{
  "time_shift_ms": 100,
  "optimizer": "soap",
  "epochs": 21.4,
  "lr_schedule": "poly",
  "weight_decay": 0.08
}
Rows from block 12 of a small audio embedding model, named by matrix and row number. Each number is 200 + 30 x the weight over its row's rms, rounded and kept within 0 to 999. All counts start at 0.
After each channel's rows are labels from the 100 clips, of 14976, where the channel reaches its highest value: "strongest on" is what is common among them. Only what is clearly more common there than usual is listed. The data: acted Russian speech (Dusha). In brackets: how many of the 100.
# conv: width-5 conv (model.blocks.12.conv.weight, 384x384x5, each kernel summed), inputs 288-383

conv.188,209,185,205,133,223,188,254,210,213,214,194,204,197,198,210,198,227,205,189,211,214,209,237,173,237,226,200,215,160,221,262,205,198,187,228,183,219,164,175,221,208,243,202,205,206,197,209,226,168,265,192,208,220,149,209,233,259,211,227,198,259,168,144,173,237,213,270,189,171,191,175,183,168,194,146,219,174,133,202,185,220,170,212,221,221,153,182,176,239,195,192,203,237,172,176,164
strongest on: emotion: angry (98)

conv.142,157,192,242,196,231,191,183,232,178,221,186,138,204,232,162,248,227,170,217,195,218,162,192,189,214,171,197,154,192,230,202,197,239,227,224,179,229,201,150,198,261,184,179,271,197,201,202,212,206,201,145,182,221,207,167,165,202,200,175,191,196,171,222,183,236,190,223,234,148,212,143,221,205,211,214,229,176,279,204,216,187,211,222,260,157,196,282,206,197,182,136,206,224,221,211,231
strongest on: emotion: positive (95)

conv.45,204,183,182,207,175,178,187,215,198,222,238,165,150,182,173,200,203,227,196,186,190,231,157,256,167,241,216,172,236,206,188,142,257,205,206,209,219,245,222,210,204,229,212,178,170,226,184,284,255,223,155,175,232,258,182,202,164,198,192,214,219,196,176,244,221,214,261,237,165,188,194,223,248,194,225,212,193,240,156,146,210,237,151,99,187,206,228,228,229,187,149,202,178,228,240,180
strongest on: emotion: sad (90)

conv.274,180,274,224,186,210,210,173,238,280,204,154,167,210,250,261,194,189,247,203,198,197,211,249,169,183,235,159,244,185,202,157,154,200,192,152,220,182,171,153,200,185,216,221,208,207,239,221,237,187,218,233,189,188,165,172,197,162,237,214,255,163,157,160,218,234,210,212,180,186,181,223,133,205,195,189,253,203,180,193,176,173,155,219,232,226,208,182,242,259,176,222,174,140,190,216,155
strongest on: emotion: positive (57)

conv.155,171,170,184,164,184,218,213,197,234,212,240,198,183,216,244,239,183,186,224,192,195,229,163,176,269,196,198,152,155,193,216,166,138,147,163,172,172,224,157,180,204,199,208,194,235,208,218,135,198,174,196,208,216,183,239,258,171,208,215,167,181,199,224,235,217,202,183,206,182,233,236,163,199,230,179,163,177,193,142,190,191,165,198,254,193,214,193,180,191,216,268,221,218,209,239,159
strongest on: emotion: angry (100)

conv.277,194,221,181,187,200,132,160,183,192,176,228,192,217,180,210,215,139,191,291,205,188,218,223,180,172,215,167,224,174,218,186,201,221,162,166,191,181,227,224,251,185,268,203,212,151,199,151,165,220,229,185,187,160,248,207,185,192,165,251,170,222,208,110,239,177,186,175,177,203,228,218,202,193,234,191,244,177,221,146,228,180,191,224,130,204,179,198,175,240,189,177,213,227,232,219,246
strongest on: emotion: positive (74)

conv.185,202,228,186,160,136,214,163,233,218,167,213,138,223,192,193,202,154,193,152,181,169,221,233,204,198,179,197,204,139,221,143,136,220,211,193,216,228,215,250,178,186,173,195,211,199,202,211,211,244,183,210,248,193,166,183,137,228,249,180,221,193,210,177,192,199,238,210,179,186,204,183,253,231,205,199,173,204,209,195,241,134,224,149,246,165,223,243,253,244,180,213,157,186,168,148,196
strongest on: emotion: positive (95)

conv.171,295,211,244,192,180,242,159,217,184,200,150,223,177,159,228,230,180,239,219,223,213,220,203,170,197,181,202,218,194,200,175,173,210,187,167,139,150,222,215,230,233,193,172,171,187,211,177,240,241,211,206,190,230,189,161,224,224,200,186,219,216,230,184,226,168,184,202,131,225,233,173,176,246,234,176,241,175,199,187,127,198,224,234,187,147,201,222,242,227,161,213,214,245,254,217,210
strongest on: emotion: sad (92)

conv.319,232,217,196,209,210,171,210,202,212,197,182,208,206,227,167,136,202,165,258,159,224,156,182,177,185,176,208,168,190,235,198,223,190,202,195,235,191,202,163,197,171,189,204,230,203,155,196,218,210,154,154,185,167,140,165,228,257,210,157,208,167,175,195,164,165,166,224,250,200,156,213,157,196,259,181,179,196,176,237,198,192,184,228,164,176,240,215,267,177,167,173,205,211,188,235,130
strongest on: emotion: positive (99)

conv.21,260,212,213,201,185,140,188,204,206,184,181,199,197,194,211,139,183,198,196,249,220,198,182,156,193,194,143,158,171,189,175,213,221,209,208,210,147,224,212,217,217,182,184,198,198,154,187,225,240,192,168,227,184,197,175,182,214,185,199,231,241,218,184,162,204,157,172,201,271,175,223,153,265,242,213,177,183,188,194,224,141,238,189,240,173,228,191,216,151,228,209,200,178,266,170,176
strongest on: emotion: sad (92)

conv.194,202,174,218,202,171,124,233,151,140,195,160,213,141,175,228,176,174,151,136,221,226,197,189,223,220,167,175,189,209,198,179,192,164,171,122,191,217,194,214,163,218,193,185,174,243,238,146,281,220,170,223,216,155,168,183,194,185,185,198,247,131,224,173,207,153,217,212,228,197,212,172,153,222,195,179,159,201,222,204,150,202,227,215,204,168,147,163,253,207,210,176,178,172,232,168,178
strongest on: emotion: sad (77)

conv.284,225,210,173,149,216,179,267,167,242,193,169,222,163,196,207,161,196,237,210,201,190,233,230,152,159,185,202,136,193,171,170,182,226,245,183,227,213,208,213,234,163,212,208,161,172,144,148,211,191,179,185,218,177,183,188,213,249,293,212,169,208,212,253,195,208,212,252,176,169,148,200,193,182,187,168,190,156,226,190,235,219,161,204,222,180,202,195,188,200,192,189,189,238,209,183,168
strongest on: emotion: angry (99)

conv.220,202,244,165,223,225,181,182,229,219,227,185,217,186,222,163,193,194,186,230,224,162,220,203,224,170,253,177,197,241,212,179,190,225,220,201,213,189,185,246,212,224,212,242,238,168,220,175,223,213,189,188,190,231,251,184,144,184,224,169,160,180,238,207,139,243,258,244,179,164,171,206,189,164,187,208,191,228,215,158,207,182,203,236,216,178,213,193,234,185,223,212,226,251,200,207,271
strongest on: emotion: positive (99)

conv.15,174,203,199,247,240,211,236,202,168,193,160,239,182,172,237,208,199,212,251,196,205,179,205,176,213,189,169,190,225,194,235,236,183,181,197,189,214,236,191,239,252,260,210,171,246,192,185,230,220,233,210,237,189,203,209,257,218,211,206,210,211,198,175,123,266,207,188,183,234,184,198,151,214,194,215,203,238,230,213,191,195,185,214,223,201,231,133,224,208,197,191,226,201,204,167,180
strongest on: emotion: angry (100)

conv.162,205,260,191,190,224,214,157,213,219,168,186,222,188,295,138,217,156,222,219,150,200,187,195,160,220,219,227,248,205,184,204,234,213,191,186,169,160,191,171,137,185,171,259,242,250,212,235,198,214,210,228,223,232,216,176,216,153,191,198,210,226,131,164,184,270,227,185,202,204,244,186,163,181,193,194,181,217,139,135,169,213,193,184,174,249,167,172,271,193,242,255,160,157,236,182,146
strongest on: emotion: angry (90)

conv.115,170,191,211,200,224,229,181,196,240,176,182,185,164,186,205,187,210,170,176,136,216,144,190,111,166,226,192,205,184,180,176,199,211,184,249,183,166,177,195,186,190,205,185,183,151,278,245,167,191,222,153,215,189,215,210,199,219,218,200,156,203,151,205,173,130,212,254,195,205,219,198,235,217,138,209,244,236,189,178,221,137,183,190,232,242,189,219,212,257,177,229,182,222,222,195,201
strongest on: emotion: positive (82)

conv.60,202,216,221,229,155,119,187,166,217,209,193,168,183,225,238,216,240,172,217,190,244,177,202,185,185,193,159,211,230,230,178,230,205,202,150,197,196,230,193,177,168,158,170,205,227,145,202,224,175,201,184,201,211,242,208,194,166,192,158,175,191,185,177,184,192,224,261,133,207,168,166,193,205,165,216,184,265,216,164,235,198,183,210,244,203,188,232,222,203,250,206,217,225,195,246,253
strongest on: emotion: positive (66)

conv.166,143,182,199,242,184,216,218,193,183,224,215,170,197,211,212,233,220,213,187,196,222,128,208,207,168,183,180,198,123,211,124,227,217,197,220,195,192,188,194,182,174,227,215,231,177,217,227,195,184,206,279,140,183,240,173,195,218,194,168,213,192,206,249,176,164,208,195,176,188,233,194,243,218,224,236,241,180,229,175,241,195,152,162,157,196,196,204,245,207,205,172,224,231,219,200,195
strongest on: emotion: positive (80)

conv.199,217,198,178,190,198,255,248,174,185,224,179,212,217,185,286,204,174,181,135,265,194,173,207,201,227,120,212,236,214,178,170,267,178,203,177,200,149,244,203,193,226,217,218,200,203,231,173,175,251,205,161,199,171,190,194,227,254,190,196,244,175,154,185,152,171,184,238,170,219,216,243,211,200,195,202,178,212,219,203,165,219,222,193,192,216,189,184,195,219,230,195,231,243,211,206,216
strongest on: emotion: angry (79)

conv.75,204,247,197,202,225,172,169,227,252,114,178,190,194,180,200,209,218,212,180,153,152,280,209,195,203,152,256,188,242,171,213,216,179,226,215,170,133,159,209,218,224,184,189,180,224,196,217,255,233,199,170,227,179,144,206,193,209,174,231,246,175,197,182,164,228,156,201,205,218,204,170,173,193,215,182,198,186,208,253,195,226,224,175,194,175,181,199,176,217,163,219,175,148,199,223,245
strongest on: emotion: angry (95)

conv.163,208,161,150,179,207,213,228,192,207,265,117,176,164,209,175,131,155,202,181,229,204,166,211,158,232,180,170,174,148,204,125,189,231,190,176,193,205,175,185,250,163,189,189,234,166,198,175,225,197,263,189,181,229,208,195,191,198,215,239,173,209,160,224,195,187,173,178,235,193,212,175,172,228,223,182,218,183,204,192,240,208,197,149,198,265,155,213,214,215,182,80,160,200,188,176,240
strongest on: emotion: sad (62)

conv.187,183,233,204,140,206,227,244,201,148,183,260,200,184,226,218,156,206,178,184,183,185,202,155,174,202,257,253,196,258,237,243,188,196,208,188,145,185,219,193,170,204,230,157,206,238,225,172,180,198,147,141,199,211,200,177,174,167,170,205,219,182,214,182,194,205,238,215,235,140,181,174,214,206,173,197,209,223,160,181,223,200,225,219,147,125,169,217,197,206,200,230,182,207,156,164,145
strongest on: emotion: angry (39)

conv.51,160,119,165,196,195,175,190,204,187,144,148,247,214,183,170,181,200,119,211,154,224,182,181,206,151,190,166,194,163,221,164,230,173,204,174,184,166,182,203,160,203,239,213,147,229,203,246,235,143,192,171,228,169,259,211,248,169,150,191,176,209,206,243,179,103,239,178,175,161,204,169,194,213,197,195,205,179,190,246,192,170,208,218,180,236,195,180,260,197,200,255,174,213,178,202,245
strongest on: emotion: positive (74)

conv.344,195,192,174,237,218,204,248,218,183,164,186,189,271,197,239,199,223,202,215,208,215,255,166,171,194,182,229,215,239,210,183,240,238,228,162,159,194,206,208,229,184,206,179,243,225,199,199,261,196,209,168,203,224,239,221,187,157,254,219,259,209,174,235,224,220,167,260,207,207,191,248,211,221,192,233,184,225,207,169,172,208,159,184,263,233,174,195,289,220,205,200,162,172,196,203,253
strongest on: emotion: positive (93)

conv.113,127,212,170,205,157,143,192,180,156,186,285,197,152,181,188,247,213,240,173,174,224,271,217,193,239,197,193,214,242,232,208,175,236,179,189,214,264,175,177,193,175,240,238,236,189,165,205,240,176,167,179,189,186,222,252,204,237,185,194,152,181,159,183,156,215,211,214,244,233,230,220,168,206,178,179,232,177,230,201,166,229,181,195,236,202,202,131,154,168,178,197,202,186,187,173,204
strongest on: emotion: sad (88)

conv.245,177,201,174,176,277,165,193,233,188,204,173,231,181,129,211,189,210,186,217,152,176,228,211,168,239,148,242,215,183,181,95,208,192,250,210,153,160,210,211,194,270,178,186,187,229,179,153,251,225,238,203,182,182,207,176,192,214,209,184,210,148,150,150,217,190,282,208,188,194,219,219,188,195,194,179,203,208,164,255,216,218,143,164,194,142,235,192,210,198,220,237,226,184,165,300,238
strongest on: emotion: sad (90)

conv.195,244,174,180,209,109,254,198,134,215,162,185,251,222,261,165,196,194,202,151,216,197,159,181,229,223,211,164,215,168,193,315,245,225,191,147,204,208,179,195,184,230,212,210,184,207,199,195,130,220,173,176,172,190,163,182,230,184,209,243,227,186,165,199,216,211,121,199,157,168,247,175,161,225,192,202,208,187,163,159,198,222,180,227,177,232,201,175,237,202,194,153,242,201,182,145,208
strongest on: emotion: sad (68)

conv.337,209,213,196,226,172,150,189,165,200,166,264,204,182,176,177,175,170,260,199,213,209,234,218,211,177,164,160,161,271,161,152,204,221,186,192,177,203,192,210,242,210,150,226,225,183,163,226,234,256,200,211,203,140,187,216,203,195,206,143,164,204,224,223,189,208,239,157,220,188,186,218,162,194,174,233,178,168,204,135,133,156,224,201,210,182,157,232,134,176,159,284,177,176,222,271,186
strongest on: emotion: sad (87)

conv.253,201,207,200,232,235,174,209,180,213,178,208,233,209,221,166,198,201,191,180,179,205,173,223,162,207,169,233,126,215,211,191,166,225,258,163,189,149,235,226,218,213,227,228,195,184,181,255,268,201,149,157,162,178,216,206,204,173,229,160,237,181,151,245,172,182,191,217,186,198,219,248,202,238,256,173,245,183,188,179,193,198,172,227,247,168,224,174,217,155,161,201,181,194,232,235,180
strongest on: emotion: angry (57)

conv.198,183,176,188,191,190,278,202,163,212,165,144,193,180,207,168,205,176,218,137,244,142,217,196,277,211,201,176,212,173,146,263,167,203,155,209,201,207,162,186,219,220,187,182,192,197,205,185,245,154,261,205,194,213,174,186,201,186,214,232,148,217,234,204,214,217,217,186,188,171,179,190,185,223,246,162,223,199,228,249,241,174,209,284,177,176,182,201,199,144,210,122,162,185,254,156,189
strongest on: emotion: sad (86)

conv.358,142,209,235,206,203,219,212,236,223,181,185,145,161,170,243,204,206,166,190,189,205,138,220,171,227,169,226,205,179,203,144,213,201,226,186,223,219,174,199,190,236,204,186,181,157,163,194,220,206,198,181,248,147,219,235,152,173,211,212,199,271,207,170,195,179,232,186,182,196,229,215,173,161,210,235,213,192,176,250,211,201,158,195,213,203,208,204,227,202,223,177,179,166,135,219,227
strongest on: emotion: angry (94)

conv.151,187,180,179,201,226,211,246,186,183,215,203,164,271,195,186,188,230,177,208,220,204,173,191,175,234,202,217,214,150,214,173,187,184,193,150,232,143,203,182,236,251,192,195,229,157,219,238,154,153,156,134,210,216,213,207,262,207,207,249,185,185,175,197,196,201,198,188,161,182,187,250,199,204,210,168,247,192,208,222,232,159,183,177,257,184,189,238,186,200,166,230,170,198,192,179,221
strongest on: emotion: positive (100)

conv.132,233,209,211,192,167,192,210,176,175,183,194,231,181,208,181,182,195,184,204,163,202,245,200,168,228,190,194,205,234,214,158,187,213,187,189,173,187,194,248,197,246,177,147,224,170,190,182,249,199,234,191,204,191,207,98,184,260,211,213,203,161,210,195,193,180,170,187,300,242,219,167,200,199,186,203,177,157,174,220,194,221,240,159,158,246,210,194,240,205,125,197,203,171,197,199,208
strongest on: emotion: angry (90)

conv.146,218,218,200,190,165,197,230,195,150,183,191,161,251,161,232,209,228,210,186,218,173,153,231,201,212,196,150,168,199,206,209,221,222,138,128,192,254,232,228,193,234,212,183,198,160,216,189,191,197,171,225,141,223,225,244,156,231,222,152,206,198,250,230,231,189,212,185,151,201,150,263,238,184,214,215,180,195,226,145,213,188,230,166,233,224,226,180,200,202,234,310,234,204,189,215,200
strongest on: emotion: sad (95)

conv.343,219,209,220,207,227,214,171,219,191,179,206,153,226,159,225,216,237,200,202,285,203,121,174,189,219,211,180,215,228,252,232,230,203,224,163,176,193,177,218,232,191,183,168,180,201,195,232,219,204,177,188,185,210,250,209,195,205,232,217,223,189,244,221,215,191,188,233,214,193,242,237,167,180,202,212,261,200,186,216,226,172,153,219,154,212,213,163,200,202,204,251,230,188,174,237,236
strongest on: emotion: positive (58)

conv.236,155,155,221,184,223,185,149,228,191,262,207,152,244,170,165,182,171,232,222,244,158,166,180,208,249,226,260,168,165,264,205,274,183,193,218,210,221,173,156,229,183,198,199,217,165,210,182,162,184,179,242,170,221,247,219,130,193,168,173,237,193,192,186,184,145,191,183,187,198,214,189,228,198,198,165,202,236,227,219,208,183,220,188,144,196,196,205,205,196,227,192,214,213,177,238,197
strongest on: emotion: positive (59)

conv.112,212,171,197,128,168,243,194,139,169,198,160,232,148,193,204,215,197,248,194,210,149,227,169,181,197,226,181,213,181,178,196,259,152,189,154,212,183,183,223,179,217,216,190,154,182,210,152,197,192,149,252,239,161,176,195,234,217,204,208,197,202,225,227,230,201,191,186,193,211,216,196,173,208,182,253,159,187,170,164,217,207,228,255,216,177,206,194,168,151,150,190,232,171,275,174,209
strongest on: emotion: angry (94)

conv.177,204,176,192,185,212,176,181,150,224,202,162,201,187,139,236,195,206,228,189,151,251,241,189,236,137,200,234,207,262,230,167,253,143,216,176,213,207,233,197,217,220,242,169,192,191,195,195,198,154,188,192,185,173,196,228,173,183,210,170,261,210,184,139,198,209,231,200,163,146,212,169,220,232,201,221,245,174,154,225,236,222,205,206,249,215,205,208,171,253,210,195,203,192,206,193,197
strongest on: emotion: positive (97)

conv.281,208,128,149,182,218,130,189,191,230,214,188,202,184,191,228,165,234,240,208,227,218,127,185,151,209,180,199,222,196,215,219,221,180,221,200,185,213,207,183,208,199,169,173,288,201,193,174,203,213,176,197,223,157,212,209,151,195,175,186,175,193,158,152,185,242,159,183,227,189,230,171,248,237,185,175,176,250,238,225,207,207,206,209,199,192,215,193,233,235,221,237,214,219,189,285,209
strongest on: emotion: positive (100)

conv.145,239,203,205,252,229,166,200,178,204,223,155,193,199,215,214,156,214,194,219,263,223,189,231,220,199,190,145,172,179,178,228,153,182,159,221,215,199,163,178,195,186,189,211,239,182,194,194,134,170,164,140,187,196,200,222,263,212,203,173,143,161,211,208,248,193,141,183,232,184,164,175,235,187,131,242,186,247,155,139,194,178,185,214,174,224,155,200,175,196,198,208,183,233,251,229,230
strongest on: emotion: sad (71)

conv.55,184,207,191,192,205,220,198,203,253,234,250,197,163,247,154,228,148,194,208,181,213,228,177,221,251,227,195,135,155,302,189,205,191,242,238,259,172,215,233,146,153,189,205,206,236,154,201,205,233,149,226,174,190,193,215,168,200,126,209,164,179,166,190,204,229,208,217,163,214,231,171,186,222,245,193,201,196,193,192,168,187,184,185,253,213,173,190,236,187,252,173,153,201,205,257,248
strongest on: emotion: positive (87)

conv.40,194,188,204,216,150,196,192,183,226,206,170,179,208,264,254,199,202,185,206,187,233,212,200,179,184,194,249,219,237,159,123,167,145,178,227,190,225,152,168,195,159,162,237,213,181,141,244,209,224,175,188,199,225,157,207,194,224,191,214,194,262,237,164,160,210,176,220,206,153,234,296,256,181,220,183,167,178,195,201,205,150,181,201,198,179,200,267,184,229,234,197,184,202,210,203,213
strongest on: emotion: angry (61)

conv.10,230,223,179,255,214,200,230,193,207,195,162,185,198,150,181,145,196,177,262,203,138,206,218,193,139,217,164,201,209,231,224,243,206,202,141,248,229,218,213,203,206,249,196,162,176,230,161,184,222,268,200,194,160,216,227,147,241,186,205,157,179,226,171,153,156,204,220,170,213,195,198,220,194,189,222,185,218,176,193,221,179,229,128,190,181,146,188,200,184,156,227,244,199,191,240,177
strongest on: emotion: positive (93)

conv.80,232,183,216,207,204,193,177,196,182,223,188,230,205,216,179,169,144,164,200,134,193,231,209,229,173,228,245,131,222,220,182,179,208,220,186,240,215,207,209,194,252,187,165,197,193,228,203,185,247,195,181,230,186,179,228,259,227,225,249,150,157,209,208,117,200,232,190,186,172,156,171,193,206,165,204,129,153,207,177,321,162,227,181,209,217,207,200,235,182,189,175,155,165,208,206,194
strongest on: emotion: positive (57)

conv.306,215,214,228,181,220,213,207,142,167,188,158,166,225,198,169,180,172,153,173,211,230,160,205,172,212,202,183,163,229,193,181,185,211,233,188,190,204,158,185,249,174,231,249,169,191,147,156,215,173,152,160,174,196,244,173,182,172,174,200,204,227,195,243,192,213,183,215,224,186,198,170,156,145,206,170,205,220,250,202,186,233,163,170,218,163,162,223,156,157,218,222,209,198,205,148,229
strongest on: emotion: angry (89)

conv.39,189,211,220,244,217,205,224,205,198,181,220,186,177,202,209,220,215,175,200,230,211,203,144,174,203,207,182,189,218,169,237,166,176,211,194,116,207,168,274,203,204,226,165,222,177,238,233,177,220,276,208,220,150,226,185,250,255,207,174,205,177,272,216,185,215,211,188,194,234,183,180,173,206,173,231,238,258,233,190,211,229,129,139,185,213,247,254,221,142,231,201,241,223,227,244,215
strongest on: emotion: angry (99)

conv.16,183,187,193,193,250,221,245,193,211,219,230,171,191,152,245,197,205,178,203,191,205,237,245,202,206,205,132,192,200,193,201,201,148,182,200,115,200,219,164,220,172,228,193,237,198,198,168,207,163,216,210,260,179,216,184,166,188,165,273,137,167,260,168,176,229,185,235,174,162,164,169,203,212,148,189,217,169,215,197,227,219,196,207,248,141,160,187,210,163,168,203,203,207,199,212,167
strongest on: emotion: angry (98)

conv.3,190,188,187,209,211,294,233,163,246,208,191,233,204,230,183,189,127,141,232,167,202,180,212,219,154,209,208,201,135,248,231,288,193,169,165,173,196,186,193,195,281,212,233,172,198,200,222,66,162,243,193,206,221,166,245,166,201,109,211,215,232,205,196,194,253,155,220,219,158,233,191,232,144,220,201,208,199,220,179,198,192,234,181,228,141,170,149,250,197,169,161,200,218,224,125,150
strongest on: emotion: sad (96)

conv.147,202,210,181,187,153,237,194,210,208,213,140,256,248,216,216,224,229,245,183,220,144,175,170,186,196,233,200,171,155,211,145,191,177,252,196,116,241,176,228,178,222,183,174,202,209,183,166,209,182,240,213,215,197,236,210,157,176,163,202,172,178,162,252,213,187,186,190,226,143,217,249,183,229,179,215,238,225,165,161,167,217,241,280,185,175,211,150,237,221,204,198,242,231,200,228,178
strongest on: emotion: sad (93)

conv.46,209,149,184,165,219,206,149,193,223,191,199,239,183,156,174,205,171,219,154,179,149,276,242,213,183,207,199,221,160,212,155,203,227,216,191,187,219,154,243,236,163,212,199,168,169,196,167,203,206,165,204,184,214,263,200,216,152,224,247,167,199,202,204,143,222,219,195,224,150,181,231,249,203,197,200,181,285,230,164,192,210,214,210,187,194,164,181,199,199,172,222,167,187,235,210,238
strongest on: emotion: positive (99)

conv.321,225,206,166,179,202,254,175,169,210,204,234,151,212,231,194,200,165,151,188,138,222,180,222,211,215,179,155,169,237,185,193,160,234,214,170,180,202,143,152,156,261,233,205,178,217,166,204,139,210,199,179,182,205,225,185,235,206,226,205,204,190,189,185,270,125,179,168,202,141,203,200,197,162,254,223,216,174,235,227,203,179,211,223,189,130,183,209,234,234,216,283,251,183,159,199,177
strongest on: emotion: sad (83)

conv.169,203,247,183,175,226,214,224,270,196,235,129,186,192,182,251,212,217,206,161,202,242,241,192,190,205,185,193,206,164,181,198,244,222,229,217,230,220,224,194,214,153,152,168,254,174,239,238,154,221,177,215,232,202,161,181,212,283,163,224,230,160,159,139,145,247,190,208,206,162,160,213,262,197,159,144,193,218,223,216,193,241,207,205,158,164,214,223,181,250,192,235,204,199,170,221,213
strongest on: emotion: angry (99)

conv.311,231,218,200,191,207,253,203,162,196,180,218,142,262,216,236,234,176,207,228,254,212,164,212,143,222,196,197,245,168,211,219,174,128,236,209,213,177,184,210,176,157,208,162,208,200,239,157,134,199,242,160,211,171,210,154,237,219,222,198,217,190,211,238,252,213,225,190,227,194,250,162,175,197,169,247,161,204,191,193,217,181,179,179,182,181,193,185,159,199,179,243,225,195,153,213,200
strongest on: emotion: sad (90)

conv.190,163,178,215,169,205,229,234,216,206,198,242,178,228,210,208,161,205,92,150,187,193,197,226,173,151,231,200,203,220,225,212,166,220,182,174,184,161,195,236,127,251,208,243,174,197,144,188,165,169,207,217,177,209,229,217,181,187,213,230,148,234,153,172,214,152,192,219,221,113,188,219,233,222,159,210,221,194,173,134,251,182,233,186,193,229,147,184,242,194,181,179,140,221,174,178,161
strongest on: emotion: angry (95)

conv.227,202,189,162,193,168,159,204,222,191,214,186,278,219,154,164,206,225,188,219,196,200,168,219,193,262,164,297,215,190,217,192,178,213,226,192,188,204,151,223,177,278,216,229,173,188,234,192,255,145,225,146,194,178,195,166,211,212,239,170,223,194,203,161,191,159,210,190,290,204,195,204,206,180,232,193,184,220,200,188,193,202,146,260,190,211,181,192,181,207,220,149,262,185,198,135,200
strongest on: emotion: sad (95)

conv.272,265,190,168,191,150,191,222,194,148,196,125,181,211,165,211,119,179,253,178,223,187,150,154,210,244,233,184,178,138,238,160,210,194,163,179,188,195,179,199,206,145,179,180,181,190,252,203,184,241,150,208,190,171,200,245,178,227,210,160,266,202,170,241,210,233,241,201,181,220,248,215,180,200,209,242,146,249,201,180,211,192,178,189,208,184,221,166,208,175,210,187,209,215,240,210,209
strongest on: emotion: sad (80)

conv.189,190,211,238,169,187,185,205,195,206,243,202,187,187,220,206,183,185,142,275,220,202,165,257,184,198,176,182,183,208,217,220,190,210,191,137,189,202,126,210,169,232,151,173,206,103,210,166,193,227,185,231,195,182,206,216,232,205,242,188,235,189,240,190,271,151,185,199,164,156,210,175,216,235,200,211,197,189,193,217,187,174,164,211,214,224,195,194,218,212,207,239,215,200,129,159,195
strongest on: emotion: angry (67)

conv.215,173,205,177,203,173,267,234,154,230,250,180,197,193,227,170,204,206,203,185,267,219,162,185,140,230,217,171,164,215,215,262,208,214,111,143,190,223,167,216,197,262,206,208,157,166,204,169,139,198,180,205,193,170,204,193,204,233,120,195,207,230,196,212,192,182,162,175,216,192,231,190,191,209,220,176,207,220,231,228,182,207,168,221,241,185,185,176,192,181,193,167,194,213,218,159,172
strongest on: emotion: sad (76)

conv.256,213,147,225,201,178,170,200,159,182,194,203,208,195,220,254,186,222,210,167,217,212,153,208,192,171,187,205,256,241,261,166,129,208,197,222,179,163,202,214,199,193,192,188,184,220,201,183,179,221,227,233,150,195,196,172,165,185,179,205,217,211,209,174,184,227,216,185,170,226,209,199,241,192,221,150,221,197,210,240,195,182,243,195,158,134,205,244,164,250,157,219,172,199,216,200,170
strongest on: emotion: positive (96)

conv.117,282,194,191,183,153,135,192,166,201,137,222,216,183,206,181,191,204,228,154,185,172,257,213,234,243,178,223,167,203,189,218,208,171,204,188,173,153,252,174,134,181,201,207,201,156,199,176,228,247,199,224,221,155,210,186,256,169,181,180,155,238,207,209,216,283,193,218,187,220,194,220,234,223,237,174,223,181,231,175,241,183,201,184,254,272,195,159,176,190,177,196,185,198,157,207,234
strongest on: emotion: positive (99)