A small audio embedding model, trained from scratch.
Training: batches of 96, held-out accuracy 60%.
Rows from block 3 of a small audio embedding model, named by matrix and row number. Each number is 500 + 40 x the weight over its row's rms, rounded and kept within 0 to 999. All counts start at 0. Numbers have three digits each. After the name is the row's rms in percent of the matrix's.
After each channel's rows are labels from the 100 clips, of 14976, where the channel reaches its highest value: "loudest" is the band of the loudest frequency at the time of the peak; "strongest on" is what is common among them. Only what is clearly more common there than usual is listed. The data: acted Russian speech (Dusha).
# conv: pointwise conv (model.blocks.3.conv.weight, 384x384x1), inputs 0-76

conv.79 108:445472460442513431501502410546530451510524564465452498475477455479481496484520479560496528486579538529459540451468415484540489458455466556560414590475508495444459453449469518555519557495512490502514497545547495465561558506511521490
loudest: 4000 to 8000 Hz
strongest on: emotion: angry

conv.190 102:506434416475534484562501587547494491519435486491518496497490519566525447554452547489511534504557382522498493570473372461448472500471524623522492474541501529452576543559440541467582484506573490571547473543466508496551513491491501539
loudest: 4000 to 8000 Hz
strongest on: emotion: angry

conv.142 103:545506532488554467487508464574545448562446500495556478456432433479540504519445470486551528501448514493551402551606552571569468587518462486434490532495476485472510502525482594492499530539404487511468478500433536408513492514569506515
loudest: 4000 to 8000 Hz
strongest on: emotion: angry

conv.40 107:516503529479456476579496577552545494474548492529495519505502477542479456574453489543561430460500481536521429491533488468523489493496455500407457511432485489490553538534519522545531482499491459466491512436448482449570470514520504449
loudest: 4000 to 8000 Hz
strongest on: emotion: angry

conv.381 098:537487559561566514529420565544563488511493433448486499522505487514515467512513528485549486436447468519435439461515486605476457542470484467542500474538448526441525556482448477466479556492490509463502542513481513449486463438445501516
loudest: 250 to 500 Hz
strongest on: emotion: angry

conv.264 103:489527489453515466477476377499522542486508523456551467459425457449504398485606497501524496500535486481452446429558474470476510442522537473541480418507483457471563475483479511488450471573563538510460578515533468541562466465475445513
loudest: 250 to 500 Hz; 500 to 1000 Hz
strongest on: emotion: positive

conv.139 100:537460464503467539552448527472423448552525539579456489481501495499459501475534446468522484467502483478485465545523478438473473538456449469506520468417457425517585476527448491502507501503488536436535453521540557513501472499491552501
loudest: 4000 to 8000 Hz
strongest on: emotion: angry

conv.275 101:525429447504413578551493517481492534482510540528522482491525484551462478499581519545519509539590534482577511533448463489476493504474506569474474531538511448605412496519547442579518480485507543546536563409502534573522554465514497440
loudest: 4000 to 8000 Hz
strongest on: emotion: angry

conv.283 092:534496613468484522504562463516546587453540466568489545519528510509386476509487488450498541516524421550524515515503477518432455466454526504518556501462459502469485548505484495476516465510529517529496540461488460455460510498495515498
loudest: 250 to 500 Hz
strongest on: emotion: positive

conv.208 091:503521526477460527615542522499592540622510499470529513496494522541541468474481516465512521489511461507568483483491483533552494473482489534486549521529494501521480481556495484501547538541555520455490395479463449420514509526543536479
loudest: 4000 to 8000 Hz
strongest on: emotion: angry

conv.215 099:523529480490447466430447529476499542563493512512485481462515481441434486505523551487530405476523527441463508508606527497474493538479444541508527450514463503461504458474450446512495435485567469518445525466508493568476532416453542539
loudest: 500 to 1000 Hz
strongest on: emotion: positive

conv.53 095:502595541541500480574539591509538511449477568501470555536500462576495486548521433522517496507509508457472478489436493480463517466567447497474490497523528476517434474572535453468484496450476498626496532503552507448516503538452514522
loudest: 4000 to 8000 Hz
strongest on: emotion: positive

conv.86 100:479487521463520430543528420541510530490566522515511434456503449453504468405555485489522556476474504450495490459467531444501520470474484485518502523482567471518487451494498484529460508525581471456576621453528484542515528466553467471
loudest: 250 to 500 Hz; 500 to 1000 Hz
strongest on: emotion: positive; emotion: angry

conv.132 102:532520479516457498417430521464551469483482491500513496504534493529466523624561440500454502454535511528489563594409438420508497501546514477579483568528573515477471515478515393475410512536493527450500461565431420532540491512454492485
loudest: 500 to 1000 Hz
strongest on: emotion: angry

conv.352 104:469453502471474502492532487472401497477557516387564457473502430486528584456480466471544487514584485510547558515565488457481461514560510509470509490461496441558492505444450529462517457509460501456510513514508561493510499501462461483
loudest: 500 to 1000 Hz
strongest on: emotion: angry

conv.167 095:514527515491521516581480537477543488477542459500548519519491646517450480438548564485459448463511557492521434492512557490509456545479476463498461527450623551467452544524505517554457541473528558479515515443550473557496487534499520501
loudest: 250 to 500 Hz
strongest on: emotion: positive

conv.327 104:469487495452437448432528451480439469487497477411444464394461636497478423460465579439487525542606451552489469497530455564469515553474453515518475498506560514500470513566466503452523518418454504546521542474467491487497565474470481485
loudest: 250 to 500 Hz
strongest on: emotion: positive